Rows from block 2 of the decoder, named by matrix and row number. Rows with one number belong to one channel. Each number is 128 + 32 x the weight over its row's rms, rounded and kept within 0 to 255. All counts start at 0. After the name is the row's rms in percent of the matrix's.
# convs0: first 3x3 conv (decoder.decb.0.0.convs.0.weight, 64x64x3x3), inputs 16-23, a 3x3 kernel for each
# convs1: second 3x3 conv (decoder.decb.0.0.convs.1.weight, 64x64x3x3, transposed), outputs 16-23, a 3x3 kernel for each
convs0.9 092 [ 54  85 120  95 128  96  87 128 128  89 128 129 128 128 160 149 138 105 106 137 128 128  88 128 120 163 128 183 154 129 128  91  58 150 128 115 128 181 138 165 128 128 137 128 154 120 138  62 183 110 128 130 141  82 144  90 128 128 128 128 162  11 176 164 120 128 128 128  26 142 128 128]
convs0.10 111 [169 127 111 177 199 169 128 138 132 128 118 116 133 114 128 128 185 185 128 104 128 152  57 161 191 128 128 128 130 117 113 111 159 128  80 128 128 128 128 128 128 128 128 145 116 132 128 169 123 128 149 128 141 109 113 159 113 150 140 164  92 128 128 128 128 178 124 121 126 187 100 116]
convs0.11 101 [128 128 143 128 130 128 163  95 128 100 147 129 147 105 128 148 128 128 128 146 128 130 115 128 128 109 128  93 128 129 101 131 128 124 161 128 128  66 141 128 181 128 141 128 110 137 128  84 143 129 116 112 119 128 161 128 105 128  95 124 157 128 107 128 134 103 159 128 128  92 128 125]
convs0.12 118 [ 36 168  62 128 229 149  44 130  90 128 172  86 128 111 124 135 146  52 128 123 128 128 106 143 141  94 128  90 123 113  76 165 128  80 128 134 128 123 104 163 206  94 128 128 142 128 128 128 138 128 131 128 157 128 132 128 128 164 130 128  86 151  95  94 128 150  44 183  71 128 128 176]
convs0.13 095 [ 87 152 164  71 184 123  82 144 116 108 128 128 139 128 159 128 128  95 107 105 102  73 128 122 106 113 128 128 119 128 128 102 128 138 128 147  94 128 128 122 128 108  86 131 110 123 138  42 174 112 121 132 124  94 125 118  94 139 142  77 152 146  96 120 196  98 128 141  77 134 130 105]
convs0.14 100 [136 168 182 122 127 170 113 128 128 128 128 128 139 128 192 128 111 128 160 119 128 128 128 128 128 117 128 122 117 131 128 122 128 128 151 141 106 128 128 152 128 100 128 129  99 181 140 128 128 128 114 134 128 116 130 128 128 176  73 104 128 119 128 172 128 128 166 120 128 128 118 109]
convs0.15 085 [125 161   9 199 144 128  84 128  15 103 122 128 157  81 175  98 123 127 103 155  83 109 128 130  85 154 119 151 128 133 136 175 128 200 128 175 127 151 175 166 203  92 138 128 155  95 157  31 145 175 128  93 149  36  96 128 120 128 158  98 123 128  69 135 134 147 126 155 106 154 136 150]
convs0.16 115 [ 89  94  60 144 203 172  99 112  70 142  80 122 138 113 128 178 110 135 119 137 113  94 134  91 107 131 120 133 137 120 102 115  75 125 150 126  89 115 132 112  87 147 127 128  98 114 114 128  95  68 101 128 119 128 122 138  59 177 133 128 128 190  63 114  89 103 202 162 172 128  97  86]
convs0.17 085 [128 120  91 160 128 114 104  94 137 153 128 165  92 155 128 128 128 218 128 107 117  95 199 128  84 139 144 128 128 128 151 109 128 128  70 128 120 160  94 128 102 177  82 157 115 123 125 142  76 128 142 120 128 129  83 150 101 128 128  97 127 117 137  84 128  94 177  71 147 145  90  86]
convs0.18 088 [128 143 128 119 132 128 115 128 128 119 128 110 128  74 128 128 196 159 118 128 128 121 112 118 165 202 128 162 149 128 186 128 128 128 127 136 136 155 128 152 150 128 125 145 180  91 151  68 154 124 155 128 128  76 132 101 140 114 128  56 155 128 128 178 126 158 133 128 108 163 128 164]
convs0.19 092 [128 128 128 105 140 128 128 183 128 141  81 109 128 176  15 142 110 160 128 101 107 128 128 128 102 148 128 148 163 139 128 141 128 116 113 110 128 128 128 128  41 110 107 135 122 148 128 128 144 128 108 153 128 122  95 152 128  97 189 128 128 140  97 128 112  89 128 128 123 180 161 128]
convs0.20 093 [128 152 128  98 128 147  88 179 128  99 166 128 128 120  85 102 128 128 128 138 128 128 165 128 141 133 128 129 124 128 114 161 163 128 128 126  88 136 141 144 133  87 128 128 107 107 128 128 115 159 153 121 149 128 128 171 128 190 128 128 158 128 128 143 161 145 108 109 128 128 128 108]
convs0.21 083 [128 147 146  70 155 128 128 106 126 159 128 113 121 128  91 176 128 128 140 138 105 111  95 122 128 128 133  49  90  57 128 164 179  80 138  82 118 131 128 162 145 128 191 124  79 128 117 155 128 145 104 150 128 128  84  70  82 109 128 128  53 105  54 128 101 128 128 172 148 128 200 162]
convs0.22 082 [ 94  97 117 138 157 141 160 173 187 125 120 128  72 143 128  73 128 128 144 126 162 148 165 177 182 143 160 151 145 128 115  97 128 205 181 128 126 127 128 128 115 113 121 151 180 123 128 113 128 128 128 115  82  88 128 137 148 126 128 154 155 137 128 128 124 128 171 128 199 124 128 118]
convs0.23 128 [154 128 155 115 206 128 106 128  67 185 100 108 128 182  88 127  57  73 128 120 119 145 101 116 126  58  87 121 106 121 128 128 135 128 124 127 128 112 128 142 141  75 113 106  89 111  57 126  81 112  83 155 128 159 178 128 128 173 143 146 141 128 159  98 183  77 141 163 195  64 166 103]
convs0.24 096 [120 165 161 115  74 171 128  98 140  93  90 121 107 168 128 121 128 153 138 123 131 154 139 128 128  95 140 151 156 184 128 128 126  97 112 172 128 143 128 128 180 128 181 100 128 128 185 206 180 101 108 113 108  47 128 145 108  83  91 128 156 166 164 170 226 163 140  85 128 135  96  62]
convs0.25 085 [131 152 128 103 101 112 156  81 101 128 170 105 122 132 128 128 128 128  95 128  99 128 128 101 115 109 144 139 118 145 128 147 128 128 127 128 169 167 164 128 178 138 128 128 120 128 191  99 158 254 132 128 128 128 107 115 103 134 102 116  86 128 127  23 128 128 163 255 169  71 128 128]
convs0.26 104 [128 123 116 152 121 104 128 128 132 119  95  98  95 128 128  90 114 102 128 216 121 143 175 128 119 128 128 128 148 175 128 114  64 150 128  98  93 128 128 128 168 128 128  95 137 109 111 131 111 128 151 130 172 140 163 139 153 128 119 128 120 186 153 104  93  81  95 128 143 140 161 133]
convs0.27 156 [147 130 140 131 128 196 128 154 128 128  95  95 128 129 122 128 143 113 128 107 127 128 155 128 140 128 128 147 128 100 128 112 103 110  86 128  99 123 128 128  88  99 102  79  98 208 170 102 174  20   0 110   0  72 128 159 128 128 129  66 128 128 128 249 178 112 198   8   0 128   9 102]
convs0.28 118 [200 171 170 125 128 139 168 168 131  80 128 115  86 129 119  31  90  42 131 128 128 134 128 128 128 112 116 153 162 186 174 128 128 171 178 168  59  66  28 107  79  92  87 112  61 103 123 106 139 128 152 128 151 108 140 131 128 157 108 140 128 144 113 138 128 120 128 179 156 169 180 128]
convs0.29 110 [128 119 164 128 128 138 148 128 128 119 109 136 128  92 128 121  93 128 128 128 104 142 128 132 108 155 128 131 134 119 128 128 128 128 139 128 143 171 137 170 227 195 171 221 170 128 129 125 116 128 111 128 103  97 135 194 167 169 223 226 128 177 182 104  81 116 128  68  84 128 114 105]
convs0.30 094 [128 114 128 146 170 128  74 163 128  96 126 156 128 105 138 122 141 130  93 133 128  55 118 128 128 140 128 188 168 175 169 181 180 128 187 194  74  84  95  68  89  89  69  88  88 142 128 117 123 143 128 146 132 128 143 182 174 125 177 146  79 156 141 128 128 128 117 132 226 128 156 232]
convs0.31 094 [ 74 171  84  57  63 128  94 128  75 128 123 147 116 128  98 128 128 128 123 136 128 128 100 128 112 128 128 137  87 100 143 149 148 124 128 105  69 128  77 101 104 117  58 115  64 139 148 128 187 128 134 135 181 148 128 128 150 109 128 106 163 129 133 158 143 117 227 208 184 128 171 196]
convs0.32 090 [ 98 147 128 120  96 128  70 109 128 114 187 115 128 121 136 112 128 128 134 128 146 128 128 128 128 139 128 154 128 128 128 128 146 147 128 128 128 140 128 128 128 128 162 113 117 153 128  81 205 147 150 162 193 128  79 105 161 130 128 135 135 119 120 155 142 108 128 128 128 206 160 113]
convs0.33 101 [ 65   0  82 128 128 128 171 108 129 128 122  84 147 162 128 127 128 132 129 128 102 128 141 128 128 128 129 138 128 131 128 116 120 128 128 119 147 128  88 100 128 146 113  96 157 154 147 158 128 137 166 189 115 187 129 113 166 141 116 156  88  67 123 128 128 128 132  89 106  97  51  82]
convs0.34 099 [128 128 165 128 100 146 128 116 128 141 130 169 132 113 128 161 128  90 128 114 128 131 128 130 140  88 140  78  86  80 131 140 176 128 170 171 107 126 170 128 104 151 110 138 128 156 155 128 180 230 213 154 138 122 128 128  86  81 101 128 131  77  72 129 134 128 141 177  95 128 159 106]
convs0.35 109 [128 128 128 128 125 128 142 154 172  86 101 103  72 159 124  23 168  92 135 134 159 176 128 128 160 135 128 128 128 132 143 171 128 128 128 128  94 169 128 108 126 114 114 143 184  88 112  73 135 191 128  72 128  79 146 131 163 164 232 156 128 177 116  88 172 113 128 199 175  84 128 128]
convs0.36 093 [128 128 138 142 128 128 156 128 155 128 122  67 128  98 128 104 128 137 123 118 128 126  95 118 128 115 128 128 128 163 128 128 128 116  97  97 128  80 128 120 128 128 125  63  61 128 136 136 143 152 181 106 121 108 128 128 156 131 128 163  82 110 110 141 128 128 127 195 118 128 128 123]
convs0.37 103 [118 131  81  91 131 119 124 172 128 112 136 138 128  86  96 128 122 147 103 101 128 128 110 128 113 134 112 128 139  85 128 148 128 128 151  83 128 128 128 128 178  88  93  76 109 161 128 196 128 134 153  91 108 128 128 128 120 100 128 162 104 160 128 109 128 113  74 145 143 119 142 128]
convs0.38 111 [ 77 135 128 175 177 190 128 224  59  60 139  72 103  91 134  75 154  91 140 151 147 161 102 151 128 106 147 128 130 141 128 128 124 136 128 128 139 128 136 107 128 128 120 108 122 128 118  35 159 128  99 128 128 128 151 108 128 128 229 128 120 111 128 128 128  90 186 143 128  74 128 117]
convs0.39 093 [128 114 128 100 114 109 128 148 128 128 128 130 128  74 128 128 125 126 118 138 122  81  98 153  97 113 144 202 177 149 128 128 133 113 107 128  95 152 163  89  77 104 128 128 114 128 117 128 121 137  97 128 205 133 111 103  98 128 177 196 128 166 128  67 147 128  99 128 166 127 128 145]
convs0.40 078 [128 128  70 123 128 116 172 150 121 128 128 101 122 128 108 128 142 126 128 128 136  93 128 128 128 139 131 157 128  80 128 177 128 121 132 148 105 128 142 120 165 128 128 128 175  84 128 128 128 128 155  71 150 128  73  52 128 135 166 159 162 217 128  94  56 128 128 185 212 128 192 216]
convs0.41 105 [112 128 137 177  44 167 134 102 119 130  96 129  98 147 108 119 128 128 128 125 128 174 128 129 142 164 128 110 127 128  58 128 128  82 128 112 104 181 128 104 109 111 121 128 111 128 152 135 105 124 123  96  76 128  93 128 133  76 128 119  73 112  64 103 138 131  98  58  48 102 118  68]
convs0.42 076 [150 128 128 128 168 166 145  56 165 128 106 129  89 101 128 127  71 128  81 128 145 128 122 100  83 128 128 140 174 128 128 128 127 139 186 128 139 128 150 161 194 168 178 127 171 157  93  93 137 156  90 128 156 128 170 146  86 166 121 128 179 148 128 128 157  93 200 159 108 130 128 128]
convs0.43 118 [164 131 184  78  31 128 173 113 181 137 128 142 128 114 128 152  42 150 128 139 128 128 129 128 128 133 116 128  89 128 181 128 147 108  59  75 137  95 128 128  88 128 148  98 128 128  97  73 150 114 158 117 101 114 128 117 119 128 128  82 122 128 102 128 128 136 128  85 113 128 105 135]
convs0.44 091 [156 117 115 113 128 151 194 128 102 134 128 128 128 125 106 160 111 161 136 128 128 197 127 128 153  92  99 128 163 128 128 142 128 128 173 128 128 128 179 120 129 134 146 123 132 128 184 184 142 190 170 107 139 128  94 128 113 115 112 128 114 128 178  42 128 128 111 171 195 128 149 128]
convs0.45 112 [171  90 100 151 121 187  93 101 141 128 128 134 128 128 175 110 170 128 170 135 142 162 122 128 120 128 157 110 142 147 112 128 132 128 123 144 128 128 115 128 171 128 128 128 149 116 159 128 128 128 165  82 113 119  97 101 145 128 102 157 145  74 132  98 114 128 128 128 105 105  75 128]
convs0.46 087 [159  50 128 155 150 194 140 128 128 125 128 128  78 154 128 126 148 101 140  91 128 120 128 128 138  88 142 185 128 128 128 128 128 128 128 128 128 128  71 193 132  92 167 176 128 128 110 128 166 128 149 123 121 133  29 154 128 128 143 145 124 103 103 114 136 128 128  85 115 135 158 128]
convs0.47 090 [128 128 128  43 128  45 128 171 128 176  71 154 120 143 128 181  45 146 108 128  71 160 112 117 128 128 128 121 128 128 112 160 154 128 128 128 128 159 195 199 128 128 119 149 128 128  71 128  76 128 110 128 145 132 128 128 102 188 128 143 112 128  52 128 128 114 137 128 155 188 128 128]
convs0.48 088 [128  60 134 108 111 141 128 117 123 128 130 137 128  98 128 115 135 153 128  93 116 102 120  84 128 131 128 113 174 147 128 128 118 128 122 137  82  54  68 128 128  38 128 128  87 154 212 128 128 119 150  86 116 128 204 138 128  83 161 128 128 117  88 128  99  98 118 158 144  52 128  74]
convs0.49 098 [137 137 179 111  73 137 136 128 128 106 113 128 134 125  85 128 125 128 119 173 128 129 100 117 120 128 143 160 190 141 128 162 190 127 128 145  67 128  55 128 176 128 128 189 117 146 184  86 196 128 128 117 128 128 129 135  66 128 175 137  90 182 150 143 117 105 148 165 124 128 141 128]
convs0.50 119 [128 128 114 172 144 135 128 128 128 156 128 106 122  83 128 128 128 128 128  81 128  95  93 128 113 105 128 182 180 169 212 185 180 225 218 204 128 163 128 128 157  99  93  99 105 173 128 128 207 149 158 193 174 128  88 150 130 196 198 128 128 180 147 128 180 162 234 219 128 177 160 128]
convs0.51 087 [ 75 179 128 144 104 137 128 153 109 128 128 128  92  27 161  83 101 128 100 128 111 109  81  77 158 128 100 166 128 128 213 179 128 128 128 128 128 128 116  67 128 115 128 238 136  87 128 128 226 255 128 163 221 148 128 128 138 189 175 131 128 128 105  99 153 131 141 128 128 139 211 128]
convs0.52 096 [135 128 111 142 209 128 106 128 146 128 142 132  73  95 153 128 128 123 113 172 128 127 128 131 103 160 128 157 137 128 118 110 128 167 164 171 101 145 128 143 228 105 128 128  95 100 128 128 125 149 109 142 105 128  99 148 150 108 126 149 128 121 146 100 128 250  67 156 128 118 142 156]
convs0.53 091 [148 129 146 128 195 137  88 128 145 128 140 128 128 112  92  63 147 116 165  94 128 135 128 109 128  95 128 116 131 124 104 135 133 158 162 164 118 128 107 108 128 128  79 123  76 104 128 125 120 128 138 101 103  74 128 128 158 110 144 107 120 153 129 142 118 128 134 177 128 128 128 128]
convs0.54 085 [128 120  90 120 157 127 128 128  95 128 121 128 128 128 128 101 130 124  76 128 128 101 128  97 116 135 112 128 106 128 166 197 165 143 128 134 148 128 133 100 128 177  78 129 128 128 111 136  94 144 108 128  95 120  87   1 148 128 128 128 120 172 209 128 128 128  69  87 128  98  87 111]
convs0.55 118 [182 148 128 155 104 150 145 133 128 128  39 154 142  94 128 161  53 149 128 142 128  98 128 133 109 123 128 151 129 125 128 128 101 128 128 128 128 109 173 128  71 128 112 128 119 133  91 102 128  71  95 114 126  92 122 128  69 217  90  88 167 116 139 196  90  96 175  39  68 187 139 128]
convs1.9 086 [102 181 129 128  90 177  89 152 128 110 142 100 128  68 128 128 128 115 132 140 128 128  82 128 128 136 121 190 110 161  83 142  90 177  88 148 138 113 147  80 159  89 143  92 171 128 142 141 128 110 177 108 128 108 107 153  64 100 128 144  88 158 110  96 152 128 100 176 154 107 128 128]
convs1.10 090 [140  90 117  41 141 124  89  65 103 117 119 111 106 149 106 134 128 128 128 128 146 128 115 128 128  99 137 133 162 128 128 138 128 128 128 121 137 124  94 135 156 128 128 168 135 121 114  89  86 229 104 107 115 128 113 147 128  74 109  79 118 110 106 113 128  55 106 128  85 133 121  82]
convs1.11 119 [119 128 128 167 128 128 128 134 128 128 118 128 135 128 128 128 145 145 129 128 128 128 146 128 136 128 102 145 118 127 120 149 139 110 128 128 103 128 128  55  52 128 128 150 128 133 143 128 151 166 127 128 128 135 153 137 128 131 128 128  91 151 159  89 128 128 128 112  79 141 126 128]
convs1.12 096 [126 118 136 106  76 162 128 153 138 134 128 143 123 128 128 128 114 136 101 119 105 120 128 128  99 121 106 119 128 126 115 128 128 120 128 138  93 123 130 170 131 128 149  90 180 153 117 144 148 149 106 142 127 110 162 135 128  97 128 132 119 143 128 128 103 128 150 106 128 117 128 155]
convs1.13 091 [164 177 136 216 128 182 168 189 155  64 128 109 123  98 133  74 114 115 128 128 128 157 128 145 115 126 132 115 104 128 115 190 128 116 128  88 156 128 181 128 212 128 154 119 157  88 133 128 107  84 128  94 129 128 124 158 114 167 195 161 122 176  97  73  94  47  88 126 124 111 104  92]
convs1.14 111 [128 128 162 128 168 180 137  73 104 116 128  92 134 128 135 128 128 138 143 128 143 135 140 128 122 128 128 128 128 158 128 118 146 160 128 150 157 166 152 129 128 128 153 111 128 150 128 128 128 107 117 120 128 136  80  91  77 121 178 131 136 128 128 105 115 125 128 137 220  61 128 143]
convs1.15 086 [128 128 118 130  99 159 120 146 128 128  88 117 158  92 139 128 128 133 128 149 114 128 133 104 117 134 111 176 104 161 128 129 108 165 128 166 128 173 157 128 149 124 128 128 139 159 133 144 157 106 127 165 146 128  96  17 128  94 128 154  77 128 124 178 147 164 128  67 139 128  97 128]
convs1.16 085 [148 117 128 141 143 146 167 178 179 134 104 128 128  80 115 117  81 116  89 142 106 128 128 104 128 157 128 128 128 128 173 162 135 145 128 128  84 128 156 216 128 167 128  93 167 128  92 108 114 114 153 124  86 128 152  96 128 128 128 128 133  83  97  58 104  67 128 108 128 128  98  62]
convs1.17 102 [153 128 129 142 219 119 167 154 151 119  75 117 128  98 124 120  69 128 128 101 108 128 156 113  97 109 111 128  99 106 165 128 154 110 128 109 128 149 137 151 193 119 149 182 128 128  94 109 128  85 128 127  94 128 154 128 136  75  91 119 150  99 151 128 128 128 128 120 128 175 128 128]
convs1.18 095 [128 138 128 152 123 164 145 128 123 122 128 128 120 100 139 109  96 121 131 144 128 112 125 129 106 130 128 168 151 128 103 121 128 149 138 152 168 110 164  86  92 108 128 128 128 103 122 139 133 111 123 133 120 133 109 128  85 165 101 118 125 128 108 116 128 128 128 221 107 128 128 128]
convs1.19 097 [125 128 171 128 169 145 119  83 143 106 128 128 104  86 122 125 109 153 143 132 128 128 128 107 132 128 147 128 168  59 128 128 128 128 165 101 172 154 128 168 121 147 128 151 128  76 105 128 128 163 131 128 128 124 154 131 168 169 183 168 124 128 128  87  98 111 107 128 137 128 104  95]
convs1.20 103 [128 103 128 116 121 128 133 128 166 127 128 149 128 128  97 152 128 128 120 128 132 123 128 100 146 105 128 112 119 128 128 134 158 128 128 128 144 106  92 128  77 127 130 145 128 128 128 164 128 177 128 158 120 114 128 130 138 106 169 128 127 152 128 128 121 129 142 112 128 128 128 136]
convs1.21 098 [156 133 154 128 128  64 189 150 188 125 143 128  87 142 128 128 123 128 125 128 138 126 128 158 118 128 131 128 128 128 155  98 129 133 128 132  96 110 144 128  34 128  92 128 128 165 170 128 144 128 128 138 128 128 179 105 122 169 116  74 176 128 124 123 118 133 128 108 115  75  87 137]
convs1.22 105 [121 101 140 128 133 170 102  56 128 133 128 132 128 165 137 136 171 128 125 128 128 128 128 138 133 124 135 130 157 111 128 148 128 108 147 131 128 123 106  95 173 104 147 152 128 143 172 157 128 128 128 128 143 128 148 100 124 128 145  97 128 103 142 151 135 128 103 128 128 117 108 128]
convs1.23 092 [131 128 128 140 128 145 146  90 115 128  97  88 117 128 114 119  87 110 117 128 138 114 130 128 168 115 165 130 176 118 181 153 150 117 180 135 128 131 150 159  85 196 128 144 109 128 128 128 128 137  84 140  72 136 101 122  83  81  88  76 114  36  90 103  80  16 128  55 128  31  83 128]
convs1.24 119 [110 118 130 128  89 105 103 144 114 135 136 132 150 169 176 151 141 135 128 128 123 122 128 157 119 115 128 144 127 137 128 136 114 128 143 128 164 165 139 128 118 117 146 154 195 128 125 121 131 134 146 128 128 135 145 128 128 128 128 110  98 112 128 139 128 128 128 137 109 128 135 137]
convs1.25 158 [165 128 164 135 128 133 152 146 112 121 128 128 139 128 128 128 158 128 126 113 128 122 128 130 121 137 128 139 128 136 128  99 121 112 110 125 156 163 129 156  98 145 128 117 245 161 146 128 136 150 154 125 128 128 128 142 128 119 100 128 125 120 113 128 128 150 204 140 128 172 126 192]
convs1.26 126 [143 138 128 163  76 180 153 111 174 133 130 147 127 146 129 146 139 141 127 128 128 128 128 122 121 118 123 146 148 145 138 132 128 128 106 128 103 128 128 133 145 128 128 128 128 125 109 138 126 132 137 128 116 128 128 133 128 108 169 128 102  88 143 103  83 128 133 150 140 128 112 171]
convs1.27 111 [143 128  98 128 130 128 135 129 181 128 137 127 139 142 128 123 128 128 128 129 128 133 146 105 128  98 128 128 112 101 124 104 128 126 125 110 165 128 128 124 115 128 128 148 175 161 151 120 128 128 128  85 102  97 128 128 171 182 173 154 184 135 188 128 128 128 128  80 128 147 128 128]
convs1.28 098 [128 115 142 125 120 105 131 116  92 128 171 128 128 128 160 134 157 128 130 132 128 136 128 137 128 128 128 128 107 110 148 156 115 119 122 128 170 128 125 160 127 184 157 213 141 155 170 178 128 136 179 165 158 128 108 119 119 128 128 128  83 156 133 215 159 128 128 128 128 134 116 152]
convs1.29 108 [165 128 180 128 114 149 188 156 128 137 129 128 128 128 136 133 137 132 129 116 132 109 128 106 117 119 128 126 127 128 128 122 136 137 128 128 128 128  86 128 127  89 128  57 128 113 111 112 107 128 105 128 109 115 128 131 142 149 128 133 146 128 128 128 113 113 129 128 128 136 114 125]
convs1.30 091 [ 72 141 128 119  61 128 128 103 128 126 126 140 122 134 151 144 124 130 120 138 113 129 128 127 115 147 127 127 144 158 103 139 119 128 106 133 120 128 190 128 126 128 156 124 128 148 158 154 125 128 143 111 128 128 128 139 128  76 134 197 128 100  98 142 128 106 128  93  92 128 117 128]
convs1.31 068 [124 128 128 184 159 128 146 128 128 133 128 169 128 128 138 129 128 142 106 135 126 128 166 117 107 128 145 138 154 118 128 128 111 130 128 140 226 165 128 128 125 152 116 150 153 128 157 201 128 149 189 128 110 160 155 115 171 128  86 150 142 112 188 146 197 128  61  35  11  91 134 128]
convs1.32 095 [128 128 108 134 107 128 107 149  77 128 117 103 128  73 128 115 110 128 151 126 119 124 124 128 112 112 128 168  76 163 119 143 133 185  99 182 128 128 128  95 147 105 128 128 137 110 157 128 134  75 168 128 128 128  58 128 128 128  85 128 105 128  54 136  86 105  58   0 128 123 128 101]
convs1.33 108 [ 86 125  86  84 106 128 115 121 139 144 128 122 161 131 114 144 138 144 127  94 128 136 106 160 128 128 128 129 120 128 128 164 128 128 128 128 147 128 174 193 173 127 131 168 150 100 129 109 128 128 136 126 158 128 128 204 161 128 128 110 137 128 128 128 108 128 101  95 103 128  87 143]
convs1.34 103 [147 152  93  98  51 128 128 162 128 117 164 128 128 137 133 138 128 140 112 129 128 128 146 129 128 118 138 149 128 128 128 128  94 130 108 128 147 172 128  77 128 128 128 144 128 144 149 128 137  91 128 116 151 128 128  98 106 178 128 128 128  93 128 163 166 128 128 130 124 106 128 149]
convs1.35 093 [ 93 131 120  59  86  86 127 145 128 155 128 128 135 154 141 128 154 128 132 121 128 133 128 131 128 123 130 110 108 130 127 111 164 110 128 143 128  94  97 128 128 128 108 119 150 128 138 128 128 128 191 170 176 128 138 128 105 124 161 138 128 128 108 145 128 128 152  52 145 117 128 128]
convs1.36 104 [157 147 163 143 131 128 126 128 205 120 148 128 130 152 152 128 147 128  98 128 115 137 120 128 115 123 129 128 104 104  92 128 132 128 106 129 140 140 175  88  62 128 153 147 171 107  96 126 109 128 128 141 168 135 128 158 160 190 163 158 128 168 128 116 135 128 128 128 128 166 116 159]
convs1.37 112 [128 128  95 132  69 126 128  94  90 128 117 159 140 128 158 147 128 151 128 120 118 119 138 128 124 113 137 139 141 113 128 105 125 152 114 122 133 128 128 131 132 152 131 149  82  97 131 135 148 125 128 118 116 112 128 136 128 128 128  88 159 128 128 148 128 112  92 128 128 120 137 128]
convs1.38 083 [117 157 128  61  55  94 122 128 128 106 161 110 128 154 127 114 166  92 128  84 121 128  96 128 128 128 123 128 102 123 132 162 128 128 107 128 170 110 117  78 133  83 128 163 125 104  78 115  61 128  81 128 144  78 122 145 128  92 128 128 128 145 142 128 156 128 128 110 128 128 128 144]
convs1.39 102 [133  88 128 128  79 128 102 109 178 131 128 128 127 128 128 151 138 115  96  89 112  93 132 128 123 128 125 128 121 118 128 128 138 131 125 128 125 132  80 128 128  54 128 128 150 128 100 128 128 128 152 149 128 131 128 154  95 142 128 105 127 154 128 127 128 150 198 128 150  78 122 161]
convs1.40 090 [128 139 102 113 128 114  58 163 128 140 154 117 148 124 128 123 132 128 102 134 128 154 122 145 115 117 113 147 134 159 123 128 128 128 126 115 166 128 106 128 154 128 128 128  68 177 155 138 142 128 155 128 157 160 105 164 126  78 128 125  60 128  82 166 128 138 128 128 140 118 160 179]
convs1.41 070 [128 122 186 124 125 128 173  82 128 150 111 118 104 162 128 159 106 147  72 164 128  81 133 128 101 126 128 140 128 128 134  99 127 128 191 150 215 250 201 158 128 187 109 199 151 163 111 132 194 128 152 145 123 128 213 128 145 128 155 128 126 121 144 128 139 128 149 114 141 148 146 152]
convs1.42 088 [128 130 129 128 177 128 128 116 128 128  97 134 128 171 140 128 115 119 154 144 139 149 128 128 128 132 131 128 127 126 167 128 183 128 128 130 116 128  80  87 113 128 137 143 104 140 184 139 128 167 128 154 159 161 111  96 131 128 136 128 115 107 108 148 128 103 177 172 118 128 142 153]
convs1.43 065 [155 128 153  95 128  75 189 128 180 158 128 162 150 121 149 164 100 148  83 139  88 116 159 128  91 142 106 107 115 128 165 141 158 128 128 114 128 128 134 197 128 196 128 221 118 156 140 128 140 143 128 163 140 155 179 128 188 128 128 138 178 146 185 113 128 130 140 171 157 127 141 116]
convs1.44 107 [142 128 128 137 106 110 145 149 128 133 128 122 128 148 135 134 120 143 128 128 129 127 146  99 144 128 122 120 113 128 134 128 128 128 128 136 154 166 128 189 128 156 127 206 158 128 128 134 128 209 128 125 128 128 161 178 145 128 182 157 128 128 172 128 173 128 128 134 102 134 173 142]
convs1.45 095 [128 151 118 174 170 163 131 201 106  97 112 107 137  82 120 128 114 102 128 128 128 152 117 145 116 154 113 157 128 147 128 128 125 154 118 175 175 132 145 128 203 100 146 134 134 102 128 128  56  79  88  97 128  98 127 128 128 209 115 150 176 181 136  88 128 147 128 118 148  75  81  97]
convs1.46 092 [127  77 128 163 191 140  69 128 122  65 100 128 128 128 121 128 106 109 135 128 130 128  78  94 142 128 131 137 128 117 112 111 104 137 190 120 128 186 128 128 128 174 196 176 128 106 103  77 123 125 100 128 128 106  80  84  94  93 156 121 128 128 138 180 147 128 128 143 128 175 175 128]
convs1.47 077 [169 133 156  58 128  85 128 148 174 144  91 179 138 128 124 128 128 143 101  95 101 116 130 126 107  94 128 114 136 108 148 128 178  86 129 120 106 128 128 128  63 128 128 200 139 113 124 128  93 202 110  87 128 128 159 128 164 128 199 102 180 128 147 128  94 120 128 128 136 128 128 151]
convs1.48 090 [128 141  90 163 179 128 144 201 176 107 161 142 129 128 128 134 125 142 119 165 128 157 128 148 133 168 137 128 128 174 128 128 128 141 110 143 136 110 120 183 128 124 178  87 128 128 179 128 187 128 172 129 128 151 135 178 134  96 116 116 128 100 124  92 137 128 128 208 121 203 128 161]
convs1.49 084 [128 128 128 103 112  84 162 176 140 128 131 127 128 155 130 140 132 117 116 111 128 128 139 128 118 120 128 128 104 135 128 117 128 122 158 130 128 156 128  52 124 148 128 217 120 152 199 128 128 221 128 197 193 148 131 128 128 128 105 114 164 169 128 148 164 109 128  95 128 130 170 122]
convs1.50 079 [128 164 128 131 181 139 149 137 129 136 128 133 128 128 183 148 119 133 128 119 135 128 151 128 128 128 142 106 128 128 128 128  90 128 106 118  79  69 125 114 128 128 111 118 128 168 219 154 222 251 195 128 128 145 179 153 136 157 173 128 128 128 150  99 161 132 128 255 168 128 128 156]
convs1.51 103 [128 142 128 117 150 128 154 128  97 128 127 127 128 128 128 128 128 112 110 138 129 130 140 128  99 128 128 167 146 140 128 113 113 128 128 157 155 174 156 173 128 100 128 163 141 128 128 177 149 128 187 133 183 128  78 128 111  86  68 101 128  67 112 128 173 132 128 128 135 154 128 116]
convs1.52 124 [ 94 108 126 152 128 128 141 111 128 127 128 128 128 113 149 111 128 140 108 143 119  98 128 122 108 128 107 131 128 128 136 114 128 128 128 131 128  97 118 128  90 182  85 159  82 133 110 128 128  85 128 120 112 128 128  64 112  98 128 128  92 128 128 128 128 119  94 128 112 123 181 128]
convs1.53 105 [121 177 181 136 134 164  87 137 128  83 106  85 131 128 128 116 131 128 154 102 178 106 128 125 162 118 154 136 128 149 128 124 128 128 130 166 128 128 126  70 192  87 105 128 148 128 111  81 126 118 110 107 103 104  66 153  68 128 135 140 110 147 113 122 128 155 128  85 120 144 128 138]
convs1.54 124 [128 128 130  24 200 128 128  59 160 145 128 128 151 144 135 149 145 128 126  91 103 128 147 108 128 128 121 118 106  99 173 128 155 128 126 128 128 128 128 100  86 111 125 134 128 101 128 116 124 103 108 118 105  76 128 128 122 128 172 162  72  88  86 152 175 165 190 128 128 135 114 128]
convs1.55 096 [ 79 128  72 152 177  47 128 128  13 113  73 128 128 132 115 114  96 128 128 130 133 128 115 118 133 139 116 132 128 126 116 128 156 142 149 128 128 115 109 128  26 128 147 128  85 105  76 113  42 145 102  95 128 128  89  62 128 156 175 128 164 128 128  81 128 128  91  99 100  93  66  55]